{"model": "rotation predictor", "dataset": "photos of plants, animals and fungi (iNaturalist)", "train_examples": 77898, "image_size": 24, "crop_scale_min": 1, "horizontal_flip": false, "translate": 0.06, "arch": "vit", "norm": "layernorm", "norm_position": "pre", "hidden_act": "gelu", "mlp_ratio": 4, "head_dim": 32, "fused_qkv": false, "bias": "none", "qk_norm": false, "parallel_block": false, "inner_norm": false, "patch_size": [2, 2], "layers": 8, "width": 256, "positions": "learned", "pooling": "mean", "register_tokens": 8, "init": "kaiming_normal", "residual_init": "zero_last", "optimizer": "soap", "beta2": 0.95, "learning_rate": 0.0026, "beta1": 0.95, "shampoo_beta": 0.95, "eps": 1e-08, "precondition_frequency": 32, "max_precond_dim": 1536, "one_sided": false, "adamw_lr_other_params": 0.0013, "max_grad_norm": 5.0, "max_steps": 30700, "batch_size": 256, "epochs": 100.9, "lr_schedule": "cosine", "final_lr_fraction": 0.01, "warmup_steps": 920, "weight_decay": 0.02, "adamw_weight_decay_other_params": 0.01}
Rows from block 5, named by matrix and row number. Rows with one number belong to one attention dimension. Each number is 50 + 12 x the weight over its row's rms, rounded and kept within 0 to 99. All counts start at 0. After the name is the row's rms in percent of the matrix's.
# v: attention value (model.blocks.5.attn.v.weight, 256x256), inputs 0-63
# proj: attention output (model.blocks.5.attn.proj.weight, 256x256, transposed), outputs 0-63
v.145 095:68 63 63 34 59 40 61 55 58 54 48 47 56 44 45 52 36 47 40 48 42 49 42 39 46 45 50 51 55 56 54 48 37 51 44 54 33 43 33 71 36 50 26 51 57 63 26 77 44 47 34 26 28 54 47 79 47 26 61 56 45 43 62 55
proj.145 102:43 31 32 71 48 36 35 39 53 62 34 42 58 59 56 39 53 66 56 37 38 69 39 53 63 54 50 58 70 40 45 63 51 48 29 48 60 33 65 46 50 57 54 34 43 49 49 34 61 43 59 43 45 35 57 31 47 50 45 60 65 52 45 55
v.146 090:53 34 59 56 61 21 17 51 49 48 45 33 51 52 47 37 46 66 37 50 59 57 26 56 58 62 38 44 45 52 66 51 48 68 63 60 25 49 53 54 55 40 36 51 37 34 51 44 57 37 52 56 33 48 61 67 49 50 46 51 36 56 55 47
proj.146 092:50 40 65 49 50 50 49 50 46 61 61 70 44 45 53 44 56 47 47 44 58 47 40 44 70 47 44 47 44 23 44 41 52 54 30 63 45 30 53 71 74 43 47 57 42 56 49 42 40 46 42 52 83 50 55 51 54 47 59 58 42 61 46 38
v.147 093:59 38 54 50 47 66 39 35 56 12 49 32 48 40 54 60 43 65 51 49 44 32 73 09 76 45 64 45 76 37 33 49 54 60 43 55 55 38 62 40 47 47 42 45 43 35 46 38 49 52 56 50 58 31 47 31 33 54 70 56 59 46 47 35
proj.147 101:49 48 69 48 57 49 71 50 63 46 65 47 41 49 45 38 41 45 26 55 58 53 46 42 43 75 44 67 50 43 41 46 50 66 47 60 37 50 52 37 34 61 69 55 71 18 53 36 39 54 42 57 65 57 53 63 54 29 51 51 40 48 57 69
v.148 108:62 53 68 38 49 35 74 50 42 52 55 42 56 46 53 47 77 47 74 69 22 55 51 43 51 33 41 57 32 36 55 31 49 47 58 57 63 40 58 59 40 61 56 36 59 51 53 40 24 50 39 64 50 41 80 41 42 47 43 42 32 50 49 64
proj.148 108:41 45 49 48 39 38 49 48 30 29 29 52 37 43 43 69 53 49 44 71 69 48 72 47 49 56 36 38 45 41 38 54 46 44 52 61 62 54 53 28 68 52 32 60 62 28 65 37 61 35 60 33 67 42 52 45 51 68 49 58 44 43 51 57
v.149 108:54 47 63 51 46 36 74 37 32 71 48 31 40 62 68 41 45 42 55 52 60 65 40 66 53 52 33 62 46 51 48 47 54 53 63 69 61 35 49 70 44 31 39 69 36 39 38 34 51 48 37 69 41 56 64 59 52 45 44 65 33 48 22 29
proj.149 107:71 20 56 34 33 65 72 45 50 54 40 51 56 57 62 37 46 51 35 43 42 49 40 42 33 76 42 37 50 49 44 52 41 53 47 64 52 58 58 40 57 46 38 52 62 62 39 67 44 43 64 63 42 53 43 40 44 48 54 52 48 70 51 41
v.150 095:54 46 45 49 46 65 36 33 52 53 38 50 63 57 57 57 40 48 54 38 42 74 38 39 50 50 35 35 69 36 63 54 55 39 41 64 24 61 64 48 56 71 71 59 49 46 33 71 47 63 59 48 46 68 74 30 38 72 50 72 56 43 31 43
proj.150 097:63 39 59 43 52 82 58 62 51 52 54 57 37 50 39 45 31 50 36 66 41 35 44 47 56 44 51 47 33 49 72 39 41 42 36 58 53 43 48 37 43 63 38 52 77 45 49 22 58 43 39 48 67 76 68 55 46 56 44 47 36 46 75 55
v.151 099:46 62 53 32 60 48 46 41 29 48 31 62 46 63 41 46 50 29 47 60 46 37 49 37 70 46 33 32 61 43 50 58 51 40 64 45 51 68 67 82 45 66 47 41 68 37 39 58 50 36 51 58 36 54 52 42 54 44 52 45 65 47 58 45
proj.151 096:60 63 60 25 67 45 27 43 44 59 64 46 26 63 47 60 29 72 22 73 46 55 54 46 25 65 63 69 46 67 46 64 58 51 47 39 67 54 40 50 56 38 22 56 27 35 57 35 51 79 24 30 32 53 48 76 50 39 60 56 33 52 53 40
v.152 092:57 29 63 45 46 47 47 61 42 56 74 47 55 36 42 63 40 52 54 49 49 51 69 49 60 30 45 44 46 65 61 44 72 29 56 59 69 52 52 61 53 48 61 38 85 32 18 56 37 50 50 73 32 36 30 55 58 47 39 49 64 39 54 36
proj.152 095:39 70 40 48 31 48 44 21 49 30 48 59 54 15 78 66 19 46 40 41 42 52 59 52 44 69 46 42 75 46 81 54 55 58 43 60 67 45 51 35 58 67 39 53 63 50 68 58 52 58 38 51 41 42 81 50 43 56 60 54 54 45 49 48
v.153 092:35 57 46 61 46 49 55 25 41 59 68 53 55 54 51 44 47 58 39 72 58 44 57 70 48 74 52 48 55 57 38 23 55 60 51 40 63 37 57 61 56 61 37 61 36 52 51 74 33 57 52 51 46 51 53 44 55 29 58 44 55 42 44 49
proj.153 096:51 47 70 52 55 66 36 36 64 46 46 48 36 36 52 58 59 42 57 52 38 49 39 42 58 48 43 49 83 23 53 26 35 56 57 32 66 70 52 32 47 69 82 48 43 49 42 57 50 71 62 57 36 67 77 36 44 74 66 63 41 58 48 62
v.154 094:67 21 68 42 40 46 43 49 70 35 47 55 51 60 46 40 28 41 61 58 46 67 62 49 54 45 56 59 40 41 39 52 59 49 32 35 30 65 48 59 45 65 57 16 72 42 52 57 61 32 39 23 31 53 34 52 49 29 34 48 51 58 66 34
proj.154 095:48 70 68 49 57 50 43 68 63 32 55 63 27 69 36 50 50 38 52 47 59 50 42 59 40 68 55 73 52 54 29 46 65 52 36 51 57 39 49 27 71 64 40 48 63 40 69 40 41 39 21 62 57 74 64 42 47 53 46 65 55 51 56 36
v.155 101:36 15 55 56 60 40 45 58 55 39 27 69 67 37 35 43 54 44 59 38 58 57 41 53 36 37 46 45 36 43 33 42 47 38 47 49 46 74 44 39 35 60 44 50 41 57 79 59 34 44 35 68 57 29 56 67 46 57 27 56 44 73 47 31
proj.155 096:54 51 36 50 41 41 63 69 65 66 61 37 67 34 61 69 46 58 53 45 51 77 40 42 60 40 61 55 34 38 34 50 46 41 26 41 63 55 51 55 56 67 51 41 49 48 49 51 44 35 51 61 48 30 41 56 44 69 45 40 29 57 68 53
v.156 087:56 53 46 51 41 29 62 60 60 54 77 40 40 36 62 71 61 62 58 73 55 53 49 80 42 66 45 40 37 25 50 29 65 37 56 54 47 43 68 62 66 64 37 46 39 48 31 55 42 45 46 28 31 81 63 60 42 49 70 29 44 29 39 53
proj.156 086:56 38 22 47 37 46 42 65 45 42 43 64 35 52 57 46 50 59 40 45 63 55 41 52 63 54 45 39 54 67 41 43 60 52 36 32 41 58 51 25 40 56 37 56 54 52 53 33 39 43 46 21 31 41 38 60 50 56 55 34 59 27 66 64
v.157 110:54 34 57 36 36 73 54 53 63 47 47 39 52 69 21 66 53 63 54 73 63 49 56 62 36 63 46 59 55 52 51 53 42 22 34 64 63 64 62 54 39 46 55 49 63 33 49 54 40 44 60 62 35 54 40 53 51 47 35 47 41 77 42 54
proj.157 108:33 48 48 53 61 34 54 20 44 60 55 57 63 45 52 45 54 32 53 49 59 36 49 59 48 45 55 29 52 58 80 56 50 49 38 69 40 42 26 80 50 46 47 42 48 54 52 40 60 46 49 62 33 42 36 60 49 43 51 59 36 61 82 39
v.158 095:49 50 48 61 60 37 50 50 62 37 16 24 30 36 54 49 58 24 58 51 57 38 53 46 70 21 54 56 42 25 47 32 59 52 36 30 47 58 58 53 39 42 56 40 62 57 40 30 46 59 49 73 42 50 49 25 69 65 53 41 33 46 36 66
proj.158 094:66 52 55 59 86 47 42 39 29 36 48 57 45 54 42 50 44 44 54 35 31 55 70 43 41 48 65 74 50 36 55 51 63 32 58 76 57 56 31 45 48 37 51 49 41 45 32 55 26 33 42 42 49 60 68 42 45 44 42 50 68 58 58 46
v.159 095:52 52 41 48 39 58 36 51 53 39 43 39 55 52 60 66 46 32 61 42 34 50 52 43 53 56 40 32 31 40 58 59 62 58 44 41 53 52 42 38 54 58 56 54 58 55 66 50 23 34 54 51 58 41 31 23 51 64 51 80 71 49 53 43
proj.159 097:38 36 42 61 54 40 46 57 51 45 62 45 50 36 38 46 29 32 72 70 53 42 57 47 77 55 52 39 55 72 30 30 54 44 39 59 35 57 54 60 64 69 53 55 48 62 57 49 44 65 44 27 61 37 34 35 41 65 60 54 60 47 76 67
v.160 102:34 34 54 51 32 71 39 62 18 68 65 33 55 76 58 54 61 35 58 58 34 43 53 46 44 73 35 42 68 53 78 62 67 44 55 42 46 50 55 40 29 49 50 38 20 46 40 52 50 58 57 46 43 52 43 18 39 50 53 49 51 39 43 70
proj.160 104:74 42 58 43 41 56 34 48 56 46 48 46 44 51 46 34 72 42 61 35 57 62 47 56 65 53 38 38 43 41 63 36 58 34 57 48 50 44 49 49 87 42 35 61 49 53 39 60 37 42 44 36 73 24 60 32 52 68 46 45 61 36 35 70
v.161 106:45 42 61 46 65 27 35 37 49 47 50 54 68 51 57 53 54 39 58 37 80 41 65 41 39 61 39 37 57 34 31 24 65 42 27 38 46 34 50 46 76 59 65 54 75 61 49 60 45 49 48 49 45 30 28 52 60 79 30 53 59 50 45 41
proj.161 110:64 71 68 36 56 45 71 53 59 49 34 60 33 46 42 46 62 43 57 33 28 38 62 73 66 58 39 58 71 38 41 61 56 63 49 39 44 40 42 70 60 53 51 40 57 52 52 56 61 75 46 53 37 42 61 56 46 46 59 46 51 43 50 59
v.162 106:41 50 47 50 56 43 72 55 29 32 64 48 37 33 53 53 58 64 52 64 49 44 38 50 67 51 69 32 56 56 52 25 56 48 39 55 44 57 44 44 54 45 71 45 46 87 48 49 75 57 53 56 57 54 21 38 63 32 36 31 47 29 44 43
proj.162 109:63 65 61 59 34 49 37 52 50 51 48 70 76 69 59 35 39 53 54 41 31 74 53 52 28 47 56 54 44 28 54 55 34 31 62 14 57 48 55 69 56 56 36 52 37 29 64 56 25 75 61 69 46 59 41 31 53 64 39 56 60 54 70 55
v.163 103:55 50 49 38 57 54 60 53 49 33 51 33 81 44 50 64 53 50 43 67 53 48 52 51 45 50 40 40 72 50 48 44 58 51 51 48 56 32 64 45 49 41 55 50 76 45 48 64 62 63 59 44 62 30 40 58 36 71 41 61 55 57 56 45
proj.163 110:44 52 38 51 53 51 66 44 36 49 61 45 48 53 63 39 63 53 52 57 35 42 65 36 45 32 60 46 54 39 49 56 26 57 56 59 38 68 34 40 56 66 55 61 55 70 53 52 56 39 22 59 57 58 54 41 66 47 71 63 64 40 34 52
v.164 090:29 54 71 39 67 58 39 37 54 44 45 56 32 44 60 44 47 31 53 43 62 42 47 48 48 38 60 46 53 58 61 61 67 59 54 43 54 39 51 27 50 70 61 60 82 54 44 52 69 35 53 75 25 44 24 48 43 56 65 48 69 64 54 40
proj.164 093:56 25 46 50 26 37 41 83 42 66 36 64 46 27 53 45 54 47 55 44 45 58 57 63 60 53 47 47 28 66 39 41 54 43 40 42 49 45 71 51 62 51 37 44 58 20 72 68 60 56 65 46 60 53 55 62 45 59 50 61 44 24 64 64
v.165 102:57 75 67 44 36 64 62 47 60 54 61 58 34 57 60 67 54 36 44 47 43 51 45 35 59 48 49 78 58 39 72 70 33 15 42 38 32 47 48 51 39 46 62 57 63 63 31 49 50 62 15 42 47 56 48 62 57 40 55 46 63 33 80 61
proj.165 099:41 59 64 44 66 50 25 47 37 51 66 38 42 39 57 57 52 67 52 53 62 34 69 45 75 62 36 43 41 50 42 32 66 83 32 50 66 65 59 39 69 46 45 51 25 35 42 55 56 59 59 46 65 49 29 33 47 48 60 72 48 64 45 27
v.166 114:51 45 49 59 39 65 56 48 50 50 68 45 54 25 52 60 39 52 47 54 54 87 56 44 40 33 49 64 54 54 47 24 32 48 34 46 50 40 68 48 54 33 35 38 48 42 55 52 53 41 37 35 46 61 54 47 49 54 61 54 52 41 30 30
proj.166 097:49 34 34 65 48 41 48 42 30 46 29 52 55 45 67 53 62 69 59 69 49 33 38 42 54 48 48 55 45 52 87 43 66 60 55 63 38 39 45 38 41 47 62 16 39 55 37 64 50 24 41 73 58 63 53 53 26 51 37 51 30 56 68 42
v.167 107:47 57 43 51 28 55 37 52 58 49 62 43 59 55 52 55 47 32 44 52 47 45 57 46 52 40 58 60 56 65 40 47 58 51 44 44 46 54 65 54 69 72 51 38 48 57 26 31 50 42 62 30 47 38 50 57 61 54 61 33 49 70 63 49
proj.167 109:59 40 37 46 44 57 27 55 57 65 43 57 35 47 39 68 40 36 44 45 35 46 53 51 26 37 59 31 56 33 72 49 51 55 55 66 47 56 32 65 58 71 59 67 53 46 79 72 51 50 33 29 47 56 38 47 54 42 75 56 63 33 40 70
v.168 098:31 44 63 53 60 56 37 42 55 32 57 54 30 45 40 46 52 25 39 45 48 53 35 23 45 60 54 43 77 53 35 45 57 54 54 65 59 33 47 36 60 72 72 40 53 49 46 59 47 45 54 55 28 51 41 47 45 35 45 39 62 61 56 52
proj.168 109:44 58 51 48 57 46 45 50 39 42 43 57 51 31 67 41 38 48 45 67 54 59 40 50 51 53 54 40 41 38 57 20 46 52 39 44 54 51 36 61 39 43 42 57 27 44 57 25 44 34 52 46 50 42 43 48 45 42 47 65 68 25 70 17
v.169 102:48 89 36 62 49 32 55 44 58 55 60 63 26 44 63 55 39 51 47 52 53 50 35 50 71 56 44 45 32 52 43 56 55 32 63 43 66 36 57 51 50 53 48 25 41 61 55 38 51 34 42 51 25 54 72 38 48 53 63 49 44 60 46 36
proj.169 099:56 58 39 40 49 54 43 62 44 44 66 53 42 44 16 53 36 49 72 70 48 42 46 45 34 56 41 52 30 37 42 38 47 50 67 53 78 59 54 47 43 58 42 72 53 35 42 43 34 74 56 37 19 58 57 62 66 62 58 44 32 50 67 34
v.170 096:51 73 51 60 42 46 41 62 45 60 30 46 41 39 40 36 34 51 68 57 48 43 42 45 32 72 52 48 46 55 32 76 53 45 51 49 67 62 52 63 48 57 52 67 78 44 53 38 50 47 71 36 44 36 53 61 58 54 70 33 42 42 48 32
proj.170 102:75 51 67 56 47 60 58 45 39 50 66 42 47 43 49 41 46 72 55 37 31 46 51 52 21 52 46 50 66 29 46 47 58 59 52 41 43 60 53 53 54 34 43 58 55 43 57 61 70 60 59 42 57 57 50 36 19 35 74 36 64 48 74 63
v.171 096:62 41 62 51 44 74 35 50 54 26 58 51 58 54 56 34 42 34 47 40 52 70 49 57 53 67 54 65 39 21 48 66 31 71 50 36 42 39 27 48 48 67 57 41 57 52 46 54 67 36 36 77 81 61 49 44 45 58 41 59 41 62 31 61
proj.171 095:33 47 60 66 41 39 49 63 45 44 37 38 44 39 68 43 54 59 48 42 32 42 65 63 65 37 57 52 57 56 37 47 75 67 47 69 41 45 80 52 49 41 51 58 52 72 44 84 43 41 65 34 51 52 54 57 35 50 33 47 60 47 63 52
v.172 099:40 71 51 69 65 34 46 43 49 65 59 34 60 48 33 50 58 61 42 46 64 61 47 56 62 56 46 63 38 47 43 39 56 41 36 55 56 47 62 46 38 53 56 41 71 47 46 33 66 47 34 40 44 64 39 55 49 69 26 50 52 54 33 56
proj.172 105:53 76 53 47 58 44 38 48 42 42 55 58 35 57 55 53 52 44 55 59 36 40 73 30 48 68 60 67 71 65 65 36 44 51 42 67 27 59 74 45 59 26 46 44 51 41 51 39 59 51 58 56 37 47 63 48 43 51 46 64 56 33 44 58
v.173 107:65 34 48 50 42 54 44 38 56 36 55 66 49 72 59 56 61 54 25 52 38 53 33 49 68 48 66 52 68 38 43 46 50 48 83 52 44 47 62 28 24 35 52 57 55 52 55 36 33 58 28 64 42 38 74 23 53 70 49 58 57 42 56 44
proj.173 100:38 44 58 28 49 72 57 33 52 57 53 46 56 72 48 38 49 51 54 65 54 57 51 37 45 52 63 60 40 46 68 61 53 45 47 70 69 40 43 46 49 32 22 45 41 34 33 53 40 33 50 72 45 42 54 56 55 28 62 43 56 70 44 41
v.174 105:41 54 45 51 49 48 74 36 68 41 48 65 58 59 49 51 57 49 54 60 48 58 49 30 57 47 70 54 66 32 51 72 44 45 50 47 69 57 64 31 39 52 51 52 68 52 52 46 44 68 42 60 34 66 53 36 63 45 35 53 41 35 60 67
proj.174 116:41 49 56 48 60 44 58 45 64 29 72 51 24 61 67 47 53 58 50 47 35 27 46 51 40 55 59 22 48 44 39 42 65 53 46 41 25 52 45 58 44 30 49 58 51 53 51 26 37 67 47 54 59 53 40 32 57 56 34 42 66 52 31 61
v.175 100:46 37 19 54 39 64 44 57 62 47 69 59 37 56 67 37 39 61 48 52 65 49 72 60 57 34 35 51 52 52 71 53 51 75 41 47 38 44 32 31 46 37 45 56 58 55 62 46 37 48 47 47 73 33 44 27 63 52 52 69 57 36 48 37
proj.175 103:76 58 47 45 57 62 65 53 65 56 54 48 39 54 44 44 54 71 39 50 28 37 50 37 60 62 33 42 53 68 45 55 60 45 36 57 58 41 51 42 58 38 44 53 36 52 57 36 32 28 37 50 36 39 41 31 40 61 51 36 59 35 56 49
v.176 103:55 45 61 62 53 40 37 57 61 47 47 47 54 63 41 39 36 36 47 58 52 67 65 41 25 66 49 44 70 49 51 41 40 45 23 62 44 40 38 56 55 64 34 45 61 70 60 53 69 55 49 58 50 50 55 27 51 41 61 56 36 62 36 37
proj.176 111:47 50 50 78 28 36 57 55 40 38 34 43 59 59 61 49 75 41 67 39 49 51 44 33 40 47 45 39 56 44 51 48 58 52 62 59 58 56 31 41 70 54 34 44 53 41 62 57 56 39 47 64 45 46 46 59 44 69 59 64 95 45 41 65
v.177 090:62 35 51 66 55 55 40 52 55 64 59 41 31 32 44 26 19 24 58 40 64 57 49 23 63 55 52 67 58 43 47 57 51 21 61 62 78 75 42 56 36 60 50 40 49 36 46 56 49 54 30 52 51 56 48 54 43 52 38 38 51 27 43 70
proj.177 102:54 50 56 43 11 59 60 33 39 57 46 48 44 44 56 45 48 42 39 62 59 31 50 27 36 64 48 67 68 39 63 52 62 61 61 37 56 42 55 59 70 47 49 50 53 43 50 58 56 60 64 28 58 56 47 51 56 56 61 54 38 41 44 49
v.178 103:53 41 68 51 27 62 50 75 51 57 34 64 58 24 57 51 45 62 59 39 31 52 35 39 46 55 56 59 67 41 55 52 38 40 45 40 52 48 49 56 37 40 30 48 48 55 57 40 43 55 51 60 60 52 56 45 29 38 38 44 45 65 62 62
proj.178 108:70 61 50 59 46 51 47 20 52 42 43 51 55 36 59 53 46 62 69 51 44 71 60 45 54 65 43 58 54 25 34 53 45 42 46 53 32 51 62 58 50 35 34 45 30 66 48 58 71 49 56 60 66 48 67 33 44 47 48 61 59 42 45 42
v.179 105:55 66 63 60 51 30 58 54 29 47 61 36 67 33 47 49 51 69 47 61 53 62 63 57 46 54 48 37 50 52 39 36 52 35 59 29 60 76 60 56 45 50 42 71 57 37 50 78 52 49 27 44 39 74 44 58 53 58 51 26 56 57 50 53
proj.179 101:70 55 47 49 32 50 58 51 52 64 47 54 48 37 51 30 68 60 46 51 60 49 44 61 64 47 63 34 39 51 41 39 54 44 70 49 45 47 61 41 52 47 45 45 53 52 45 51 72 48 75 56 68 63 63 47 41 57 46 65 37 45 37 48
v.180 101:86 48 46 68 40 47 53 45 52 58 40 33 39 48 44 46 53 65 34 53 78 35 69 84 45 71 56 39 60 39 40 65 65 48 36 66 70 40 75 74 88 41 42 33 46 36 29 54 11 61 65 36 69 56 24 59 57 51 54 58 52 42 48 38
proj.180 098:39 51 39 44 55 47 79 21 59 45 53 48 36 29 37 56 41 47 46 51 34 60 65 41 56 67 32 39 47 49 60 57 46 23 74 57 55 67 26 51 55 61 80 43 58 48 50 54 50 57 26 61 37 64 67 70 32 49 56 57 48 49 51 45
v.181 094:52 48 30 51 62 46 42 65 39 69 51 66 43 49 68 33 60 56 60 53 48 69 51 47 22 33 53 62 43 57 54 73 71 42 19 45 52 67 37 69 58 66 52 75 58 50 63 39 33 62 59 53 43 44 57 44 61 49 52 38 27 47 38 64
proj.181 097:63 50 49 48 45 41 43 52 30 62 62 35 29 44 39 39 57 58 69 62 25 42 37 61 50 56 46 46 37 67 39 35 71 45 60 47 27 41 66 48 47 68 39 64 54 51 43 65 78 45 51 46 44 45 34 42 46 40 65 33 64 53 55 59
v.182 110:50 42 32 70 29 59 55 53 42 58 73 46 63 44 35 49 51 56 47 55 39 66 62 56 61 75 68 46 54 55 34 36 38 49 39 53 54 51 59 55 58 45 64 74 34 39 49 53 42 49 40 37 62 42 47 59 56 34 44 28 36 51 55 48
proj.182 114:51 48 54 46 45 53 60 67 41 73 50 40 48 45 55 51 38 57 33 58 46 50 33 49 62 69 23 61 56 46 43 60 51 72 48 57 54 35 34 41 49 25 43 55 42 43 50 37 64 36 53 34 51 57 53 57 42 46 27 63 56 50 66 63
v.183 097:64 63 34 73 69 51 58 51 41 44 37 67 67 56 46 28 59 55 49 57 66 72 45 53 59 51 63 35 37 51 34 60 43 46 67 53 45 67 32 42 53 65 60 47 63 60 52 53 40 66 31 50 59 46 58 45 34 50 36 27 62 60 62 27
proj.183 100:47 56 41 52 55 40 60 32 46 51 61 70 47 78 73 55 61 30 53 42 53 20 50 36 22 58 47 68 60 63 34 60 51 58 54 51 58 43 41 45 47 51 36 52 42 58 44 39 34 59 60 40 45 34 66 38 56 54 57 45 57 23 48 42
v.184 092:73 62 39 39 48 48 42 33 52 51 45 50 26 72 68 53 46 47 45 62 35 49 56 54 38 53 52 39 56 48 62 50 34 35 51 50 34 64 40 41 44 44 38 41 42 49 61 65 47 53 37 31 54 46 74 50 56 42 65 52 42 76 57 29
proj.184 095:45 49 49 41 44 52 53 72 60 72 49 37 78 60 57 52 69 58 44 52 69 61 56 51 34 44 52 49 34 51 61 66 78 63 22 53 55 36 31 64 41 46 51 41 32 43 53 59 60 29 53 34 36 50 66 67 50 19 51 73 44 61 60 18
v.185 096:68 62 57 39 73 78 49 62 60 37 37 69 49 65 50 50 40 52 46 54 41 57 51 57 65 23 45 57 53 39 70 56 35 54 46 59 38 47 53 44 46 66 69 37 63 42 56 52 52 66 63 52 58 46 46 48 29 61 66 50 37 48 47 56
proj.185 106:43 61 55 72 32 31 52 47 32 47 63 37 57 27 60 68 57 27 54 65 36 59 47 52 39 38 53 38 61 70 60 52 61 55 54 63 37 54 56 33 55 65 49 57 65 54 31 68 37 55 52 48 62 38 47 37 58 50 46 64 43 40 60 41
v.186 096:39 51 53 51 52 44 42 40 69 60 45 40 30 41 60 52 52 37 45 49 42 56 51 60 29 75 49 59 55 44 57 41 43 51 47 77 58 61 57 54 37 44 40 56 75 43 32 52 65 63 52 52 44 45 47 79 39 56 62 37 64 54 53 47
proj.186 100:54 61 38 37 36 67 43 48 21 51 54 48 64 52 60 61 65 63 47 54 62 37 66 46 32 23 31 52 71 61 75 66 44 48 58 58 31 58 44 58 44 49 45 58 36 55 57 33 45 55 54 51 50 54 51 57 40 72 52 53 42 67 38 43
v.187 106:64 50 61 54 46 63 41 62 47 34 41 68 46 38 68 36 54 16 34 46 39 54 53 44 23 54 59 50 63 63 44 50 57 32 72 56 55 67 51 38 59 62 56 57 50 37 56 44 37 56 46 61 25 55 44 59 46 61 49 47 52 52 48 48
proj.187 112:45 46 42 57 63 71 57 47 55 60 56 81 34 51 49 38 59 56 37 22 62 52 47 47 52 52 56 73 55 62 63 72 56 57 43 49 52 51 22 49 40 55 39 31 30 37 56 70 30 57 39 52 57 38 56 57 54 62 44 62 57 65 50 53
v.188 096:40 47 51 48 63 59 42 41 37 45 42 52 39 53 73 38 62 33 37 60 37 48 40 48 23 43 50 46 46 64 53 34 54 36 56 30 30 51 44 42 48 36 62 60 63 62 45 57 56 68 42 71 55 63 59 47 58 64 69 47 59 55 47 56
proj.188 102:16 51 33 49 48 56 58 52 73 58 55 54 30 47 39 35 63 36 53 56 58 60 36 65 65 54 47 49 48 54 44 54 63 65 52 21 58 50 74 60 50 58 39 31 68 49 23 51 17 52 44 79 41 56 51 58 33 48 44 39 45 52 56 39
v.189 103:32 59 49 67 43 66 59 65 53 57 55 34 40 49 33 54 29 65 68 40 56 67 59 43 29 63 39 55 54 46 54 74 43 39 46 32 39 50 65 44 50 48 59 65 59 64 72 52 37 43 63 63 29 40 72 73 53 27 56 43 49 72 45 47
proj.189 106:28 56 56 31 53 43 51 74 64 43 49 57 57 29 69 56 57 43 62 53 26 69 39 49 34 35 45 40 63 31 45 31 42 41 64 47 48 37 45 53 37 41 69 23 17 50 47 46 67 52 27 50 22 63 35 60 43 72 68 56 50 39 47 50
v.190 095:48 64 49 58 58 74 47 38 54 48 42 34 41 35 43 57 46 33 56 48 50 36 53 57 59 49 54 41 45 40 43 67 61 40 68 46 60 40 51 69 61 58 35 62 48 32 41 72 42 80 32 56 38 51 45 48 65 60 33 24 49 56 46 32
proj.190 100:51 23 44 66 55 44 47 51 33 58 45 45 35 59 71 35 76 46 37 50 52 45 62 61 61 41 52 35 43 60 66 66 47 57 42 42 53 45 55 57 56 42 66 60 64 35 42 69 65 63 62 58 59 65 58 61 50 36 57 72 27 51 61 82
v.191 103:70 52 44 55 48 42 53 54 46 66 33 48 47 30 47 50 39 61 48 73 41 53 62 45 55 41 41 37 53 57 41 53 76 40 48 54 39 71 70 43 58 56 54 40 73 43 50 56 33 52 44 53 65 54 64 32 41 40 47 52 31 63 40 41
proj.191 107:64 51 42 36 48 40 53 36 59 72 54 54 59 80 41 55 44 35 45 57 75 58 74 49 50 54 61 69 32 62 56 55 71 35 33 43 54 48 49 64 55 58 40 42 41 47 51 37 67 44 49 53 53 31 47 41 49 49 50 35 45 48 35 74
v.192 096:46 48 44 44 54 56 63 45 63 61 61 27 59 42 55 27 52 67 44 79 52 59 47 53 62 56 64 63 65 44 56 57 48 61 47 50 26 40 53 43 49 60 37 40 61 37 64 62 41 65 48 31 47 80 70 52 47 52 67 54 41 45 38 53
proj.192 104:42 54 54 47 65 28 44 36 59 41 50 67 65 46 49 62 52 65 65 69 49 40 45 37 50 51 41 63 66 52 51 47 69 48 58 44 51 33 34 57 39 56 75 37 36 71 31 63 37 51 42 53 49 65 57 49 47 50 66 31 41 44 49 64
v.193 097:49 29 44 42 44 26 48 42 34 55 51 35 14 49 66 40 43 44 38 66 47 45 50 43 58 46 55 46 45 71 57 20 54 62 41 48 45 47 20 42 38 49 62 66 52 71 47 55 55 43 52 48 33 43 51 63 72 57 48 21 35 51 70 42
proj.193 092:58 50 45 62 46 51 58 61 78 53 50 35 53 73 46 70 51 52 58 69 42 30 49 56 39 47 45 57 46 52 38 62 54 56 59 52 36 28 46 35 64 41 46 39 45 63 58 60 57 49 72 45 55 38 46 55 60 48 51 35 71 63 53 26
v.194 106:28 39 58 61 33 42 70 51 51 28 72 49 29 26 32 57 68 54 44 52 49 50 51 61 68 54 63 59 37 47 62 59 47 50 48 51 39 51 40 66 54 58 37 55 50 41 41 47 58 38 61 33 34 68 44 56 42 38 42 67 47 68 63 78
proj.194 096:49 52 27 33 59 54 62 54 60 59 49 73 58 32 55 61 65 36 63 55 66 66 53 49 62 20 39 56 29 44 71 60 42 43 40 68 67 47 41 60 55 50 50 58 57 48 41 53 69 41 66 42 62 54 54 51 51 46 74 29 47 46 47 35
v.195 105:58 54 55 57 55 45 58 65 54 30 64 41 66 33 60 55 41 61 52 40 48 74 68 64 40 74 44 54 49 47 50 52 08 44 55 56 61 35 56 48 27 46 33 50 28 27 66 47 55 61 31 18 53 54 53 36 66 56 44 47 58 59 37 61
proj.195 103:31 57 59 15 47 49 54 47 65 57 35 62 50 51 66 49 43 29 44 52 64 57 54 49 39 36 62 60 34 52 76 48 68 63 62 33 57 73 63 56 38 53 78 49 52 26 48 55 54 58 53 42 36 51 54 57 38 52 54 47 47 53 59 65